Weights of a small model that answers yes/no questions on an image's attributes: encoder activation relu, muon at rate 0.032.
Rows from block 3 of the image encoder of a small model that answers yes/no questions on an image's attributes, named by matrix and row number. Each number is 500 + 40 x the weight over its row's rms, rounded and kept within 0 to 999. All counts start at 0. Numbers have three digits each.
After each channel's rows are labels from the 100 images, of 14976, where the channel reaches its highest value: "responds to" is what is common among them. Only what is clearly more common there than usual is listed. The data: photos of plants and fungi (iNaturalist). In brackets: how many of the 100.
# conv: pointwise conv (encoder.blocks.3.conv.weight, 96x96x1x1), inputs 48-95

conv.26:532492474579484482512531418414556441428481537525528463477487490533487493453545522474479459540527524516566528485507524491485451545503474559510496
responds to: order Lamiales (25)

conv.30:514563487466516523480467497468504457455509494503505457472513524541522481556479491528482504514502551510611535481544441518531478549553581424459506
responds to: family: Asteraceae (38); order: Asterales (38); order Ranunculales (30)

conv.89:520535504499475479485528476494472562487484411524524496541537506496577492568475539479451450560511519526489492572548521525505442423508431567523541
responds to: order Asterales (35); order Ranunculales (27)

conv.15:518499491505516466485639496529523494493479556473508394464454447509581473542470502505465532487568569531452458522567455487491430527472477443475493
responds to: order Asterales (51); family: Asteraceae (51)

conv.19:495474422513458540474503511497476591518518501557507452498466486424396434572491496467536508508482537402508455549499468504497489509458455471485478
responds to: order Ranunculales (29)

conv.9:567530439527503479572557495439445593481484481551487480461508474456413469540535453529515442603511465536477463440520557460542509520468530515510449
responds to: order Asterales (34); family: Asteraceae (33)

conv.36:414469518577517480508542522512519494497468464549486499499558465552518491498548462465487391462496449503560464480535485475533479580506564439540535
responds to: order Asterales (37); family: Asteraceae (37)

conv.62:521519494572494423554448498555499466511523510458481550444534602477504566571546491477485564541487462482473491477530511536455436544528600524532455
responds to: order Lamiales (25)

conv.67:442468512502528511446597474575503527505502563453547494460504506538473463485510468524499433525590504506519486474455458513464469590508558477499473
responds to: order Asterales (45); family: Asteraceae (45)

conv.88:440552536545509472514496508534542500475559551532470449512514496533461526483541517477517483544423530480460534504525496452489443524569507490497563
responds to: order Asterales (28)

conv.2:456534517561508504496490495437524522505514526580474492514486474527563478456567457501549506482499465522610482481449556516443484496612586485506482
responds to: order Asterales (38); family: Asteraceae (37)

conv.53:463470490456520494557466477499488472538470517502478565546472542489409486448475525562508491541540536444580536422437513481572567495468562520464481
responds to: order Asterales (40); family: Asteraceae (37)

conv.66:545475450513455459485425546483496526457483506477431479624529547489486512491466557449553444546493458523445484527523536545446478521474534466580459
responds to: order Fabales (27); family: Fabaceae (27)

conv.32:508503510491513484495474504513545496555478517523522498564444617498439495588480466512489460512652540564513463466495599481508421475525559494564453
responds to: order Asterales (39); family: Asteraceae (39)

conv.27:470530448546546524466419503544556480495510529498483519515490636426441524527543509519482440536451471429450449513476488462446543504498542502480485
responds to: order Asterales (37); family: Asteraceae (34)

conv.60:523413552459438498552466497524442500530525416582533519487565509507488459423430561468524527393473516511542506534507454555501578466482487497445502
responds to: order Fabales (28); family: Fabaceae (28)

conv.49:486517510480510437473469520576510467502506474531439466522530656478499535508494521478524485506520489492422495517469448459470570481541533518488466
responds to: order Asterales (37); family: Asteraceae (35)