config.yaml
encoder_arch: "mobilenet_v1"
model: "model that answers yes/no questions on an image's attributes"
dataset: "photos of plants and fungi (iNaturalist)"
train_examples: 90422
image_size: 96
crop_scale_min: 1
horizontal_flip: true
translate: 0.06
color_jitter: 0.1
questions_per_image: 4
encoder_norm: "batchnorm"
encoder_activation: "relu"
encoder_depths: [2, 4, 2]
encoder_kernel_size: 3
encoder_stem: "single"
encoder_widths: [48, 96, 192]
fusion: "cross_attention"
fusion_encoder_width: 256
fusion_encoder_layers: 12
fusion_encoder_norm: "layernorm"
fusion_encoder_norm_position: "pre"
fusion_encoder_activation: "quick_gelu"
fusion_encoder_mlp_ratio: 4
fusion_encoder_head_dim: 32
fusion_encoder_fused_qkv: true
fusion_encoder_bias: "all"
fusion_encoder_qk_norm: true
fusion_encoder_parallel_block: false
fusion_encoder_dropout: 0.1
fusion_encoder_inner_norm: false
fusion_encoder_positions: "learned"
fusion_encoder_cross_attention_every: 1
init: "kaiming_normal"
residual_init: "none"
optimizer: "muon"
muon_scale: "original"
lr: 0.032
momentum: 0.95
nesterov: true
orthogonalizer: "newton_schulz_5"
adamw_lr_other_params: 0.0019
grad_clip: 3.0
steps: 6900
batch_size: 192
epochs: 14.7
lr_schedule: "cosine"
final_lr_fraction: 0
warmup_steps: 130
weight_decay: 0.06
adamw_weight_decay_other_params: 0
Rows from block 3 of the fusion encoder, named by matrix and row number. Rows with one number belong to one attention dimension. Each number is 128 + 32 x the weight over the matrix's rms, rounded and kept within 0 to 255. All counts start at 0. Numbers have three digits each.
# q: attention query, key and value (stacked) (fusion_encoder.blocks.3.attn.qkv.weight, 768x256, the q third), inputs 208-255
# k: attention query, key and value (stacked) (fusion_encoder.blocks.3.attn.qkv.weight, 768x256, the k third), inputs 208-255
q.71:202113104141121164119134166113131127126153130070222082171163089209162179068171141165133143170050160116163134149134078057103159202102088116147109
k.71:045158118214102100108119159130146153112104197191160212168116137168118160116085166084136219133096161077156104156109164139138095137090204165104120
q.72:158150121122084091104131145135102160112131181146123115134129196132142157120134126139108072089108099082205152104130109125133122159095113103113108
k.72:124161161145133118126150115170080147102162116150132117125077157123122104120142098064132107103173122168146113125148161106116081154184201130156128
q.73:111142092118184174126146128129138156138120122145151158101159120125110087151128148157150144098143134130104128155144119149118130111096152117144098
k.73:119077123155101127124105124107118093095143136105128131103152175126163116135154102088145094113149122127117157098137153137150109116118092143120133
q.74:118098109109156118188155110147159150136157099132106108088146139071180134172105160084101059112171116174071180165095164183184121171070180155094142
k.74:145087086161111202128089161110176166113161137128134120115112100049153077101069125120178096052171096193114106178118116160115222129083103082182138
q.75:138140113134133129113122123111167115064103148174126152141125153088112163141105161112121108120118138117195158122156117120101110097150126175155130
k.75:149136205136180131170158103069128115155088108205133077086131143102117137162172130134129060109133120130126066162183138126145126055142142179121122
q.76:149055154123114109162088168225145118109102092058174137178131149162147110074131102117106129138192131128151167124114135109086142130159171128168194
k.76:149187130160132121142169059106102077248165069123152135192145107158150154139127192109046192151104133076152132153122156052152069203072087061106134
q.77:189130195112142149119126093196128090136189134110144105127099132141091098186148075143127198096187105129083107106124119136203087109145127109175083
k.77:141123120153162054111098137187133142207131167093155121178110193125129104151188136182111106156142136130176190101081124205119075114166194156086159
q.78:122134123137058153152166146051167126060142141166037066150174129112171122073139104155146144139114118199138181104116145107149137097175072123108124
k.78:168088146050178141143103118043091085071092133154092080033207146074166069140169129136098105101082106172115160133089145123133111100120068141118125
q.79:122143174113182142162117121171097181168144136128128092131131119168151133085165104160133153137117149145098124137101138125114161081119134109130103
k.79:125122091100102088105155161136094126088112146105101129127152095130136112095099127125137105154108177069087162084115173141125112141103094137159129
q.80:039156074174126108074173156054156071198143166090125081183094042106074117085091175135124079172112078133123103135144065124206095092136058137165156
k.80:117061094169137143115064140111148081068165107097192132089138100107165136105118192099156212137159162093098128066133074129127106181160160151132158
q.81:141125179185182082145140071162093142098125086144114173049177155138111126181091136154131123111120131142135147140127171090068105106111166078089113
k.81:134102131124130128120170206147104186168111146118079159200105106076126089157053103159165082062149124096051131144165124083109190127101065137194154
q.82:109120131113097087122162090067143190126129147152086106031134070126091152084163129162173090114109120123089072101114154171145047169180129094142157
k.82:157101086156133161139081138104163184107130142112152159131181110154180154100094120122129201114084186149109128125138101090077084180125155094143160
q.83:162080099113190154103135118179167135096101114134140118133114131094131130105129102089139151118142149134154142107140087164163112086092159108182109
k.83:156226151128131123155152170098123117126118143164101114112130165151123124137135095122055098129090103149128096145168100139118171120119098120135138
q.84:179217147106155161057093131160104098173181159135160097141117205095116124115075070107157095116096135097163146141151148091106131120082091139121158
k.84:115144134127154143164157118136127121148119153130119154110181087114067125163159115145065129143153125175072080121078078181153126132143155110190134
q.85:102162089220165162202136119171157129164139155135077190113087097146144097125131159154074150127205110158075068145131142097108108190118047142093155
k.85:147066066148121118080158063173161061106131066094128097148120073128139098155105087222158081148121178131230095079099116143156167066121119142097063
q.86:144131152121143091172157105115122173196132182109164127063121105185105104106160101153130140092158123127072096124081154134130137149122173102136129
k.86:189106112104108111115104150147099097115143153124142144138133138157115121090092105138160123117140167124167166145100103117097105142154138097138104
q.87:126142122041144115097191147142123100062139129205173104151155101120156166160062122113070158100155124146186102068114135099163103097101092109137122
k.87:145153141078196061121136142069116086111146156194093133111164150131123125141127114091096091182136093115154071088136106162139161163182176140112086
q.88:137123108092128138123089144181125096160130118132153172122105101103111144146157127147111163152151135125147115115171141128116195098150118133115114
k.88:131157170115146112132107152093133138118114166146101120139098135146112130095173123136156106157121133093093099134100157132138095118123143149118168
q.89:107091107148143120128093193108153144116115149097140180141061166113167112090145141110130134117156153139089130090106166180164134087149127207117126
k.89:098175183125108210116131116144138094126148116151107082047131137158111069158148103104140178158079131123116113211131056060107179032125121132095141
q.90:143147127093139096081142077070115124156093171181157208117157175109121093154084178104091093113115132127139155095099093113085147124098159122101126
k.90:125167166127156169088106188094138177144104161119099089081134148148111090105134098100157165138131097116070139188098115143115140078107114125117175
q.91:132132134154086140169106071106087105062100090110100123159109176102163102123156153128149092133101143146136126148123118134135180082101138202095095
k.91:088134103118141179104151165169116116117087148109136128151144076131144131146121169167132194163144121137124168130140136167082109144129144135080097
q.92:125162121095084095118094146106192148106165118125098159129100129102126107142106083016146121094062159114142094070151132149130150091124081083172142
k.92:123107138070161084133128101106125110099142120143056082055146167138096226074111154136159074117174060135146151114156182187147149113130090149146122
q.93:118174155105161168176094136153135139179141119140142133121129131189121108124151128185112194105137106123150107169125179128124166097126124127128147
k.93:141102131102065095109151096187094142132149140111166099142139117172115139148181087105160102139126114114109142099102112129134094199130154126122150
q.94:128140155119169095111146147142111160142135110125134100180112101084121166093133113123132103151130180130111150135177111152122104129117140158110120
k.94:116149112135105130139150140127166124142121116099166129159133130121113121130093119128103144153141148128116102091116140101155119139104121075142090
q.95:071057156165061135138117182135084181120147117115147139095174080171123137125156161128193169204155103112073082096115114124111140159207184104111118
k.95:109084090163119112113086103193150162140144069132165179141112106126129123173117139140135140131138117114213132114081105097133109193144139164072095
q.96:131139147139122118143129155112110111109111104141132085112085104136136161094157153150136106121137145108074157132115146120100109126126142094150132
k.96:100149132161093142118134101118125190168157099093142129122137165068128142122083129114111129106122131134117126096126168114109128139102102176086154
q.97:099150066163111055163116114129180145071106162155096138088171115104117098138128138179111139202160100111105084082094140114183099182174122128037205
k.97:161126173074113177139119148074116082131126171130096100137161095159107075083177091122126176165164141109156147164171097114157133178115163111177143
q.98:166038143154114104096100152142091102135140118068068135137150085107145161117161101067096177148106107182153148203143172152166164134171137145149047
k.98:096172137171159100130119145181147180065075105145198126152131112127106085142101176170177060145114110091099142150163112165067140088129136118160063
q.99:126096119110118196103094084174125145180139085171138160112132183157148169136087146091107097064117112154176089150167097159142163134084125153165075
k.99:110085045121160098115143112139184097106128104117144145161095136128056154152171174163100148127074152147129154127089097154115137064151118139150206
q.100:163100115125125130108113130134141131135134118137129137116154116123104128145138089116105150160139102162173095123085120140157117144149123128118123
k.100:150116165100133152139122141111119108116121127138112111146133092167101083131132117139137124179160122150141144122174091123157125132117137113137108
q.101:084205098174114159205136154132114168132135093061083093238117135150109066114147138140078126101105172113108136183135129098130139104010158142176194
k.101:118126156134082077084126137191141120102083121139107085112149143101147174152108118095137096108037126167173118093040185090158050094217170095125148
q.102:163068063159126086128104197153165082143149142102114142109153105122113050138131138144164171074153094179128157133117148117159120069159112153078124
k.102:154185160091172177120166183084154134088147104154172071151185143149104098137181168059082091153125125140130128115159132164130172154128122108204107
q.103:134113118134131107151128155119107139158132153167107126067075125111101125147170142142178143167130128108094119170097203146125146095149091119128158
k.103:099150131134115072119157138150182122158115137111137177173172179095205107107097153183112116112144149108138172095123109206110130128061144145157145
q.104:109128156108108153162146146086149155130125150126140099156144143123101120159153133135105125175104088162172134116114156122109123128100128110135142
k.104:122100126130160130122109144083111143148101133142103142069112103153132122131109113159131105129154144117107145100110149056149128137181132119097116
q.105:110112088125110114124110077140142160127107136118126109117154154129124103122118160125108149111113110141153091117157091125121160133157134144108120
k.105:138121086101186086127118173140141117078114125148126154148090129154115131149184141153136120151123139144129127141111108116140135119167126124124140
q.106:126095100083147131113100085077168128143148115121133100172104186155106154090120132106079124115084120159160122114150135141157169135131182117186064
k.106:097107095115160091154152171140144181067092117155154144106084085136123129156121104122154119139151104117086117105113136080097141169140135105073123
q.107:122100128087108141104123106134148146152145132122174138142111136100123125166132118085145144127137123151178102147105112124124118137141097159151074
k.107:147127115134127121126130115126110126130128137182135148140121126143112133143127121127116123112147134136130131131149121134140133097155117120117106
q.108:128107131107111178103122124175141113122111094137154051017123139124154172147134158162155116125098103121112104122068151105075088071187083103125098
k.108:155112119101138154095130176095112127106192059100116096136124204137135106104155129185109154172138172148132071142144121170065174145117112173128180
q.109:139166122123158144116144091141176125089125139158124139099107184144146181104087084089104112106129165144062162071161140117162139167171159113114150
k.109:176129164104098192140118135111148148100175133118076109133155146135104152139153070069130183135126107147172100112089120118124105175096152109093103
q.110:141221112124093175095149201152047144165129186106127122159064156139121105211119095133136124097108127107135115071146069101051172057146116116091123
k.110:143125149139123151119168152104175140168196162146115131106133172081152130136143169140157168130153103142124099110104137185152127099129132119195119
q.111:143137118122154102133150122123138122109135134140147133154126156117152129137119128114135145076109127111119102130136106136133131167147147137135136
k.111:126115108143120116119123116155100125145111125112123136128101153120130168150142130109136095092102108126145147137119150101161116088159128136093098
q.112:158158153126087119112143141141063153124099163077141107070157062125136074137113181131163118202142073075163147120133109212106146140134094160105127
k.112:152192165100061104135144098125176139126121113088127158105101083123104139102105160119100120156119072121204112164146191160169117092128094201148165
q.113:145123127124130087102126089126092106094118117097126140145122147134176137099118120111147144113138172131112158116130101127108141136126149144133120
k.113:093147117148158110140122133165114121094134139127148143138125146130126117133159142141157138093126143124117122150113112128128156147133135124114125
q.114:087160132129152107157094139095123117141105136151114142140202149150120127089094116169122096204112136110124195089148157099151159092093130077116168
k.114:059071139106140093148103120148138128136106182090132141078119082146169058139114112182112123099146093053093079123116132121147129218139107114108107
q.115:092162126156127134125128100163159122116125131129123176140158120104129124132083133119145101133085152122141100122139127127125114141104119165097125
k.115:136112123138139102128101105137078093144105146125116120120116132165125118121130111127112129116102121108116133150108136108115117117119121101134113
q.116:061107147109124102132113111119113117111134121127149112101151127134158113080106180187139118133149156142144154110168133104082117099106135142108159
k.116:162132065130152121129112113143109112138127144159135139130101127149148144122151129142097139083130165103063069168124080103115186143166113136080164
q.117:096157118070191084107174129107135078107147091142139137207150157194064157114110098222088161103161154157212091104182061164139146182083193138157173
k.117:150079111158139184179170143121150168147118150165123124132075080092151129117139126113193157146157109103003122152080115109144132169088132105122127
q.118:133091115137131135122120152129147103138134122143116139124123114118117134132126109128142144138140131133122123130112142129152111129128116137119127
k.118:148152173108102166135154136105140118122133134135145102149158106112114099112120114093100133148146118133137120127170121156118133137090134115159112
q.119:184121155153119119160177179081150113163117153150154208121114101135135127113159091067141136122112178130130144144099141136136090176124154096153146
k.119:079124108142078165151131085127091124212090113131089122131125109128135161178080120107124103062133097144179177096117168103122079070109113126134114
q.120:148088138077137170102123098106124157131132105142161087133107127128103160143156112108117123122148104137144115124101107136131139128145116115146098
k.120:150125139119127127127130128130142147111141118147127145138118111121122146115099108143128126174148139141143137118159108120134127128119118141110122
q.121:124156161158146116127122097171112132106128093133138134168180080132127110133109172143143099121128121103156118140155131113112146117094097153122121
k.121:139095121163146083122073067169092099128112124106137137104121137135152153108115100121128101138110133129088139146122133121136101128091140104105109
q.122:145159155157155097141132087124114102114145164112114154119103156120183136099096121104173081116108181097067168127120180132137123113169110129109119
k.122:059141125149102114123125102144109119137101148140145137094195170136155164124106090138142166095097147086167145146123129134076126104068150112148121
q.123:105146122167115099137150150145138106123124137111120154098156135120148096145116118139119131128097125116115112121145104126118115120093142129108167
k.123:131130125139162133129136131118108092150131147125114124135096122137130113124155157135121130110128119143124120136114135129136136134147133133138143
q.124:097138185160106161159133119101132171125088115125118124171149092098130117168147139137115145151188108125081108179151090166119104148093127103129139
k.124:170122150132134144096104155136088107162163126079098150108150069139122092088079143138137114153119120132139129120169106104148118136166118141114111
q.125:157102147116137156133144166100126121121148137142126095142107120128130166133142095141103128128155103103100144138115130125145111124139117115132148
k.125:134135156124091182134137129090146127133146129117128098132165115089132138100119134130151144145146141125142138130174128154128137135109138141160121
q.126:146119159106139174129141144113123132130159111146151098152100106107123158133156124131126106097143123095121134135120127115118105120125123119168099
k.126:137108122143113119110131099136127146154116097119110109113137143101159176120096108119148098118112121137131134128150143142113126093142104156113130
q.127:138139133119148152111115109140097150148116140147129177066052076130124118081157137085167118115164155115068170131084129080132075148142123113145093
k.127:108180103149118115148085064101076117125196120101166152166116187142089158156144133046101176104146181196154150100125129114124099135120123141093158
q.128:121120081114147162090164126118142120118141123099114150150175134129185130151118122107105180151131091145113187169164098135118127136136137143114161
k.128:170156123088082142118107112190126088134090171090112108138168135132103152078108118110150184036157107118117144194131172116145140099141125098116149
q.129:147091127135168119118139098193142111122136102117137095047079120131141080111174143038138090119155134156101133127137153133123108126144123141064156
k.129:124122131172128138066115149106147114137115082128144144146090133148140162114158134153112139152151134115158141110133154165132146149147098149143179
q.130:158141167102162144118155081091131088172114110186091082113167092111121103043087141181146202184118083105068148206142143143152152109120130165156138
k.130:069158130112126137120189160145041133125211100035092138137135092138122206146096139105131161077147128173082122117109099154084060068136203108175059
q.131:121100090162136123117122098109151107108095147133146103139129124107165122141127135144179135130178101115129086174077140103188110150153173111160113
k.131:111138209093140114165168100122153126159133124156176119115124129165127052092162131151122209211137146118147185143153162133135157164128124124086092
q.132:125156149092141131155139139161135144142116124085101151113102111122151119145137126066066111190103156146113178123176155130081109135127110126098132
k.132:122143125114100136116106066139124100102107133112104138107125148114164155130128140118158122127090143129144136116115143101152108094119117117117125
q.133:089069068049156187145031078115067166081039112166138125073111070139087159151137122155150156199135121060086152107095157063158160165173195162154185
k.133:110168067126112125175130123094130065169087071164085158159137164130128109144178103124108153075211145129136093105166157144140110172120067115111110
q.134:128100095159125104219139163157090158159113132170162077091118115162121144127164103080114141149136195088192094090086127139095160116134132155137099
k.134:110140132142130096098171147167140174159133117161127156116062074106120099098107176152146143143135116091166087114095116140139060153119110141132136
q.135:113161165184099186134077155123094198018129155179116140126124134173146095093088069167171160123123198132169100101127142096191160071113140079113156
k.135:129085126078121158165087103167102143183080131087159142144133151172176098088126110086106093186120131140091118133147129051152132144107145064086152
q.136:138120170151129177129110083133134032132192131119103116071168177159105062171188145137126136134118177083139127041078099139101180081143143126120138
k.136:095125123145141112150127171164173119073133101108110156178120170176132103132095115177116096191120119148147076134152136149118104107147133153100150
q.137:115135138119136133112125122164145139105121090109132145107116113150139116144144125140113116164129135115114130097159130124102144109115113139123114
k.137:101144124122124186151123125143182146116123138094113112142143145125106129138122106101149108130118151162138118131161114115143157139096123149116106
q.138:148090149189139113129120126173143132143143119139170125104101120132163166189087139079071120110122147146140156079161152103141128129120185065148128
k.138:164120143152172168101129089137139161124180169137164104125112152073129132136133084128157209108145117098091093116093096122164100131150122137150121
q.139:097133158099140152155148153116109145127121146115142132146123074096165093157094102122101123156134121172149197142140107110156089132137125091135124
k.139:123123183125101137160110090145089103078194124080153103132126106139123156142121155114118160133114122111140137141113126125101093109136171099137082
q.140:108124096154137067069147121085079115157156100142107130069103160140119162110137139081134113095149124101132109161165110150169097117139087101062090
k.140:182103074176098165100137145065123117072143102078212157202064201075073161120160126101125052102065097141117140112105129115151108129118132136150156
q.141:124153176120116143188132085041119165159148138149103111082138084108094118098115169094154120175149119130091141157084142145068138165158089168158125
k.141:112185150082106101157116159114170174136156111099098131073167079108106141102146176109145100206126096153146165121163127097117131148102115122131180
q.142:093074109126131128097146143124101131103100153122104168194116094128133090204183143184139186094103143149178139120077108181143128133098130044128169
k.142:145111096170097102130137133171057159153137092169183096148144058159130102091162168106125083081137104111144123057103080142158144155119172101123027
q.143:156151114178132080116170102156123120140131144111131127134128144152114135110109159134113137117119119155126096155138158147109137138157163084142113
k.143:156114103113126151070121151095132068131091153139157141129110164126103116122114124149152187112115128088128158129165102159168124154118140152129144
q.144:121047172070165191167114088099146130059151152172158104206146088079150210141115102153142098059164110139137133110192132157154039153095060191125096
k.144:106136091058116087080127177125126076217070124115083112120094129092110160174125109073092145080175165130079134166168173146083214154138169140165139
q.145:176200147117187052164127130186067133080170105134144137084093139136098131147137156155077124113155118111148157090132104142162123135087151154115152
k.145:106159148149150211099091120123155084111112145166142153168036083122122173111154072080133111128093102137140149111099151094148127157120085114166147
q.146:113122130137110152104096117151177122107067162113153130171101153093113139100055142216194169092119082119112126109116089136187165123135108087154111
k.146:095097131069111132177110098095111151113184132145098109163187188151143101243087117102106075147076178175102104146185109150107175163140189126092113
q.147:093130103170091099157165145146114161159068175119146135124046152146163159160084102078099164129128142154084107112121148083139145154167120083152120
k.147:116094096160175046100171093138054108154135099132131132115087142098204069153103153190161148110145131114158137102056089135172081127121139150125106
q.148:133146083129116117127115170110143151067158126073089133132113167168093143119088157129140130103108144159136145154127138147103086131137077156130137
k.148:121118060139079043099089141126092093152077144123093129146137142096120128147093129110142088106107131145114151146126110139134133143122128145126165
q.149:086171109103109130122129123102093101137144104181106125175160153135104080102157092122110107055165141134132107121093095145102092133131097193115090
k.149:134142196177095119156125178087113177148173091126138154037183070140139106093071150255119094232062103126126108099102179119103159112167106137121015
q.150:126164103101093083070100156133147113130145081089114112104179137135155160125165135143134027160106124150138118080145148083065099164125136111075101
k.150:165142125138186183177086131115180149090183163193150124082068146109092150141157090092163152147124147143106133148141113120133108080142096133124165
q.151:171129155137149169134089068054206103162133134109112062181155146153157175107120134184138096121160084113118111161120101169136122126120216144181202
k.151:142095102146187091176192193192098089099159161168096124143122093128160118118165090162110136071156098123080084126090102109125134086146132100178171
q.152:149147153112149120132150122110080143134144137124135106142121106132125129129116098085122116087141108147115141135142120137126135143142120123156142
k.152:144097125156135141125126176139152104137124129119150119126116127119137174116127142128137176094150105134110130148127111130131113132128132123166146
q.153:164135132156117079094109209112129123161116122126143142096170171124080118123132123135144102067067137118170068120123137113143084119126150174112124
k.153:100093133154156117123127132106157141103118137166096119149165160120105116148129163136115133110133173110114148141116104137086129116133136148136129
q.154:091108105130101146126170149120130135117113121150144127140124172119136111068185106134152113108092088118116048089100094136169146116095073131126083
k.154:168087122157146113134117136089148163142152100119149139092133112138152134172111150146082042164178134166143051143169088151086176191142094165131163
q.155:190161181161160143144139122187174137149168118076104149119062119129112181147118123062088137130087160137092144129192136101047149100142161130180151
k.155:146135102126131203077125118175168074126000173125111136118159176081177156121126088097128180089128129127145145099163113094170120102086168175164116
q.156:093112134069080100106140227168118141189151098094175158153196137093097143096129098144099076165111097138156113155101137143158157130057074109106084
k.156:140104153125198085105133050082144181144149181092167119067113070126113103083131093190139056157130120115151109174078146138071159089108082141093183
q.157:086103118104100157094139091156175097109142116109105135125160141112131091173150139174172142170141123134158151108094149131132179126116146087107161
k.157:127153158091065105129084110136163138109116127130161138131154106199077131126095148125093119160137147119148129151174140143103172147124114101101112
q.158:139113078153125105103109152105137127181120135130167197183137139109136104097142131114089198138102120138118126172102118122087121142135131147104117
k.158:154155123113145117106130117126081162096101167161079079130191136147135093081153153150132121062138126086150157118053170129135114055139117108115137
q.159:181186139110053097150132150099164094174105185160113158191126107073092121109125182138178064104142138083124139198202138115079128098119092173131084
k.159:111154181123118134200190099067132219102141083180064090126190113122138107178152146088138124152075110133127191090132152126097106140146120125106127
q.160:105149110175093119097141109144158113159114142100114096154160101097166157113165113097116152190132153140136132096141114144144125101181139104165141
k.160:118159169082114151130111061142140099188120098153143110139092089118139149160131183078114152095098102122137135142140179158120099152138105151127108
q.161:117125132078213113214123113130078122068146088157141165160167145166105125149148130175178207116145081121124119139093133143091157146096060156064128
k.161:103100104123039122106145134141139142122074121107120148147114160164155109137146112101129124150162139107091195149110118097208148089138158130148122
q.162:137132093153096135091126129071124124167143123135181124107133091104122070192136145063147211115140095158135110138147129095105112073103162090173199
k.162:097177156071131169179145099240124164098113086097150080160085080116077152045104084123127100118092136102085146131102188097139142188151158100115086
q.163:123157185102133119117127096090146170155095121065148143123103156138138157092086208110089142086134127108061093120165124089119140181131145155127107
k.163:074131148159222100090175192133156135100153130109144130168178124111104119136117139151159123119089072126177044076134099166073134183085136125065162
q.164:116130119106068160151116120155131149134109087094114117098135120121128115087134136132120135093119112132128131168149144140087143152126140131127122
k.164:121088128175127088179132173076120135117129115124136147174121136147126137117139108157141138163174165083101160117104090055141127097137143152087113
q.165:157163103138098110118117172112193145102123182170114120091176072132113123139160149126062072172063153084052114118179143138072100152125205094200114
k.165:181122093130198126081137085104138134159148153160064140113196067140159151159150155131160106081149184153119120098133139158138082173100100102096101
q.166:112143075135161093087113140081140141129158122154136139121102091131121090164154161102117125120143145143160125138172122113137067135086130113132156
k.166:162177121138110155184123106164114154141129140108117045133185175123122122115125136118135135103138116130095074131132136094118143129164127136143111
q.167:143084145120165119075094083092107153149194097202137114082161140132157138211093134107129060070108086137194124135177111110179113169130134091142155
k.167:123084160127178147179124186130141138039174158112131112123190180095069122065137124176140133250055148097148042092113121093061088150108156097114155
q.168:126176144146135129157154145122144130142144114140161124164149106089105121168157148119113103101054120115119143155131138088138164137097134098092063
k.168:177092119160135206137147127100089138122156149096090106089178132155141132147101127194109078085135112132135123103124133159097123085093134128150146
q.169:180127143108142104124162126129107134137108097111172149074097120140107142087094133106124107135092128148118131163127110151113124142096146159117160
k.169:133118127151188130185121186077145182115130157100157137106121146092103121109130090164135092142119133121103082103122065146130183112126109139142141
q.170:156162124116163158118125139144107173099156117189143126103176124121115085152119132170171113114088127087168153146108117107190137094132080090110109
k.170:123108116117106180110122101156134156122160162136092108123113133156120170129090127154051138169111148114101077178132135157086106078096148133167137
q.171:130129149113095183125139123125098097108116136073102124150057121129124134120124144122147102112124156140092157148108184109124125138141131100128123
k.171:114123185165113143116116117175135123172128095135117084168116141148123117121133149172113132156154157136153153105135143091115158095110138165090132
q.172:085097192136181087141151162134160114128132106101121186151186169066097155065153107115155144140137142113114059094129176166154121142141150149056134
k.172:125149108140052109096076161063056061114052170204206142090148141120169148142118127139145123117120043148175127134087058135122127073183105189205178
q.173:130091150152142041100083141077131170152107138147170158187145087084087083116110093117084145150158133154151149117167144142121154114119110142150070
k.173:160166087084159172158166135143120088085136101160113126096128113096081155093165143093087116110104122119122082142087153156105149097124114133129104
q.174:110203127047162148108196127155115176101089178134073150062112148166125113139181127115094108153155083131077152148165119174104162105207184158045062
k.174:141069116095130175047105128091085084145135142104211148094160183149122169097099152151121086061087183103114157137116120111108139124113134153136118
q.175:125110108105138135171100116164108141157123156101116099092160158120146132078147123167124191114199086094112109124126139137108146120125085177128127
k.175:097158084133080046096133144121147089088104112159141181163108093124161144149169123124126138125179133080132184145136121133153131137145187115096147
q.176:126141084091064143108179122165135111137136164116113111130131137145132126115093100105079186127222206169159165103056134118132129156120123117162191
k.176:148134087090107068161142062075055134191174184119117170136077139120147126184149127148114126052171144110117204147103128161145161202176174122173118
q.177:131086178145154124113143139052102129110101190123139100172122078097100103136145177110113089110150128150060089155123233106103115127143128106138097
k.177:117173122106112127087167129192146111092139069194167095122130109103100121052126110143138105120120150125158136071140123165111111134114113138157146
q.178:174100127143124101135154108134148140141133110111118123133125157172124139121097129134101121151165138137145131141148100117079123137155098135142132
k.178:141092159120127071149113172106131169108121131114108137113130140159095110104109090136205158144071113148157100110146110158151137178087083121148109
q.179:138130137146088162141093122194147108161086128086093101142116144139143167094163105112182129148127119114141168102100092131163118106165148136156120
k.179:147118144170128147122134137104151140166101131151154104120086153152157109195135117140102126145112124146131174150148114119149163123136139127107145
q.180:132093116169124092136143168117145079071166107166094138143107175138121058161138095160137106105121151094148132159145137179145068129133100121136162
k.180:189135114147100068112088118132087121133146172107097110128118117120121104102077079050153161160098099161154149146145117065163116077105094104168121
q.181:082132133177129178109059090091145037172112125175105178129151125197094132119086138136152041083074203085100126104131208000133165088132134078137115
k.181:137124158143100184092114119241138121091167086184117090108120099140094169087165172161108107131181162187138113139131138141033108110191149135107145
q.182:138103126102119106123165082144082086108146149090135091107032151139192166145129105137157143136138129136142128135140110207142107129125150187086187
k.182:130174125132084158116105091150155146169108108070147082138105142108150105140123123124114107116155097148067127158176122127128118079122105098117138
q.183:177125104149227132177114200089099108104158161179203119122164107153112200093082136176159153094143094155187105086056099127133119089034040124160124
k.183:113115085144163080083149192125175162099115095069051192101110117124110174163176131100134147144161169118119064104179123175156195153175149172168097
q.184:114124115133109141174082120176111113130172127141109118155167157120140143152176106147182138118160075115162132084125094123143152114168138108121103
k.184:105124110119114075116125121128110080127114090123097150130131097159178113171164116086156186160119111105130218163145149111175096132103142115093142
q.185:137144090134111184110114090161127091153134119110087089114101082120161131098141129121111123131152116127150114120135131105131145116153158121123095
k.185:138115134131119166136138134134112169132159069089112085152131163190146138166158156136112115151128142113139123110163108089101116123120174153055146
q.186:113137133062106093160141102143126170136101112105118132163104129092139153116137117120102185196155098165105086103137127159102167167187164181099089
k.186:103146115085109215138153084130183114107086090135159165161117145119129124125116166098099115087119094148081153154099141144153101117090089117098118
q.187:141120129142142109142136125167128116119123123109146129126140133150139137124137123140147144158113125125113142135118129136110144150089081167118139
k.187:102134132136081119155134135142155140131095116123138132111113133104142096110156126124140131097158127131098144134122135131146133117136140097141141
q.188:091103122125108142123183118126174120095120112137080141174097158152186103140111110084141089181112146108118151140141095138151175154124125113140108
k.188:149074191137155105170097105073098093185145166110095151104133144141160088174127152065195152078086114185137143140118176120165075187084047095140122
q.189:122131117160124155128114145109136108117123123145145147137097107117134114136087139141124100122074150155121143126086088096132123135097121113125152
k.189:124090144128162129142113121092117128152142174117117151119139120131120138129102120117126136147157142155140119116110146147132135113148106133126116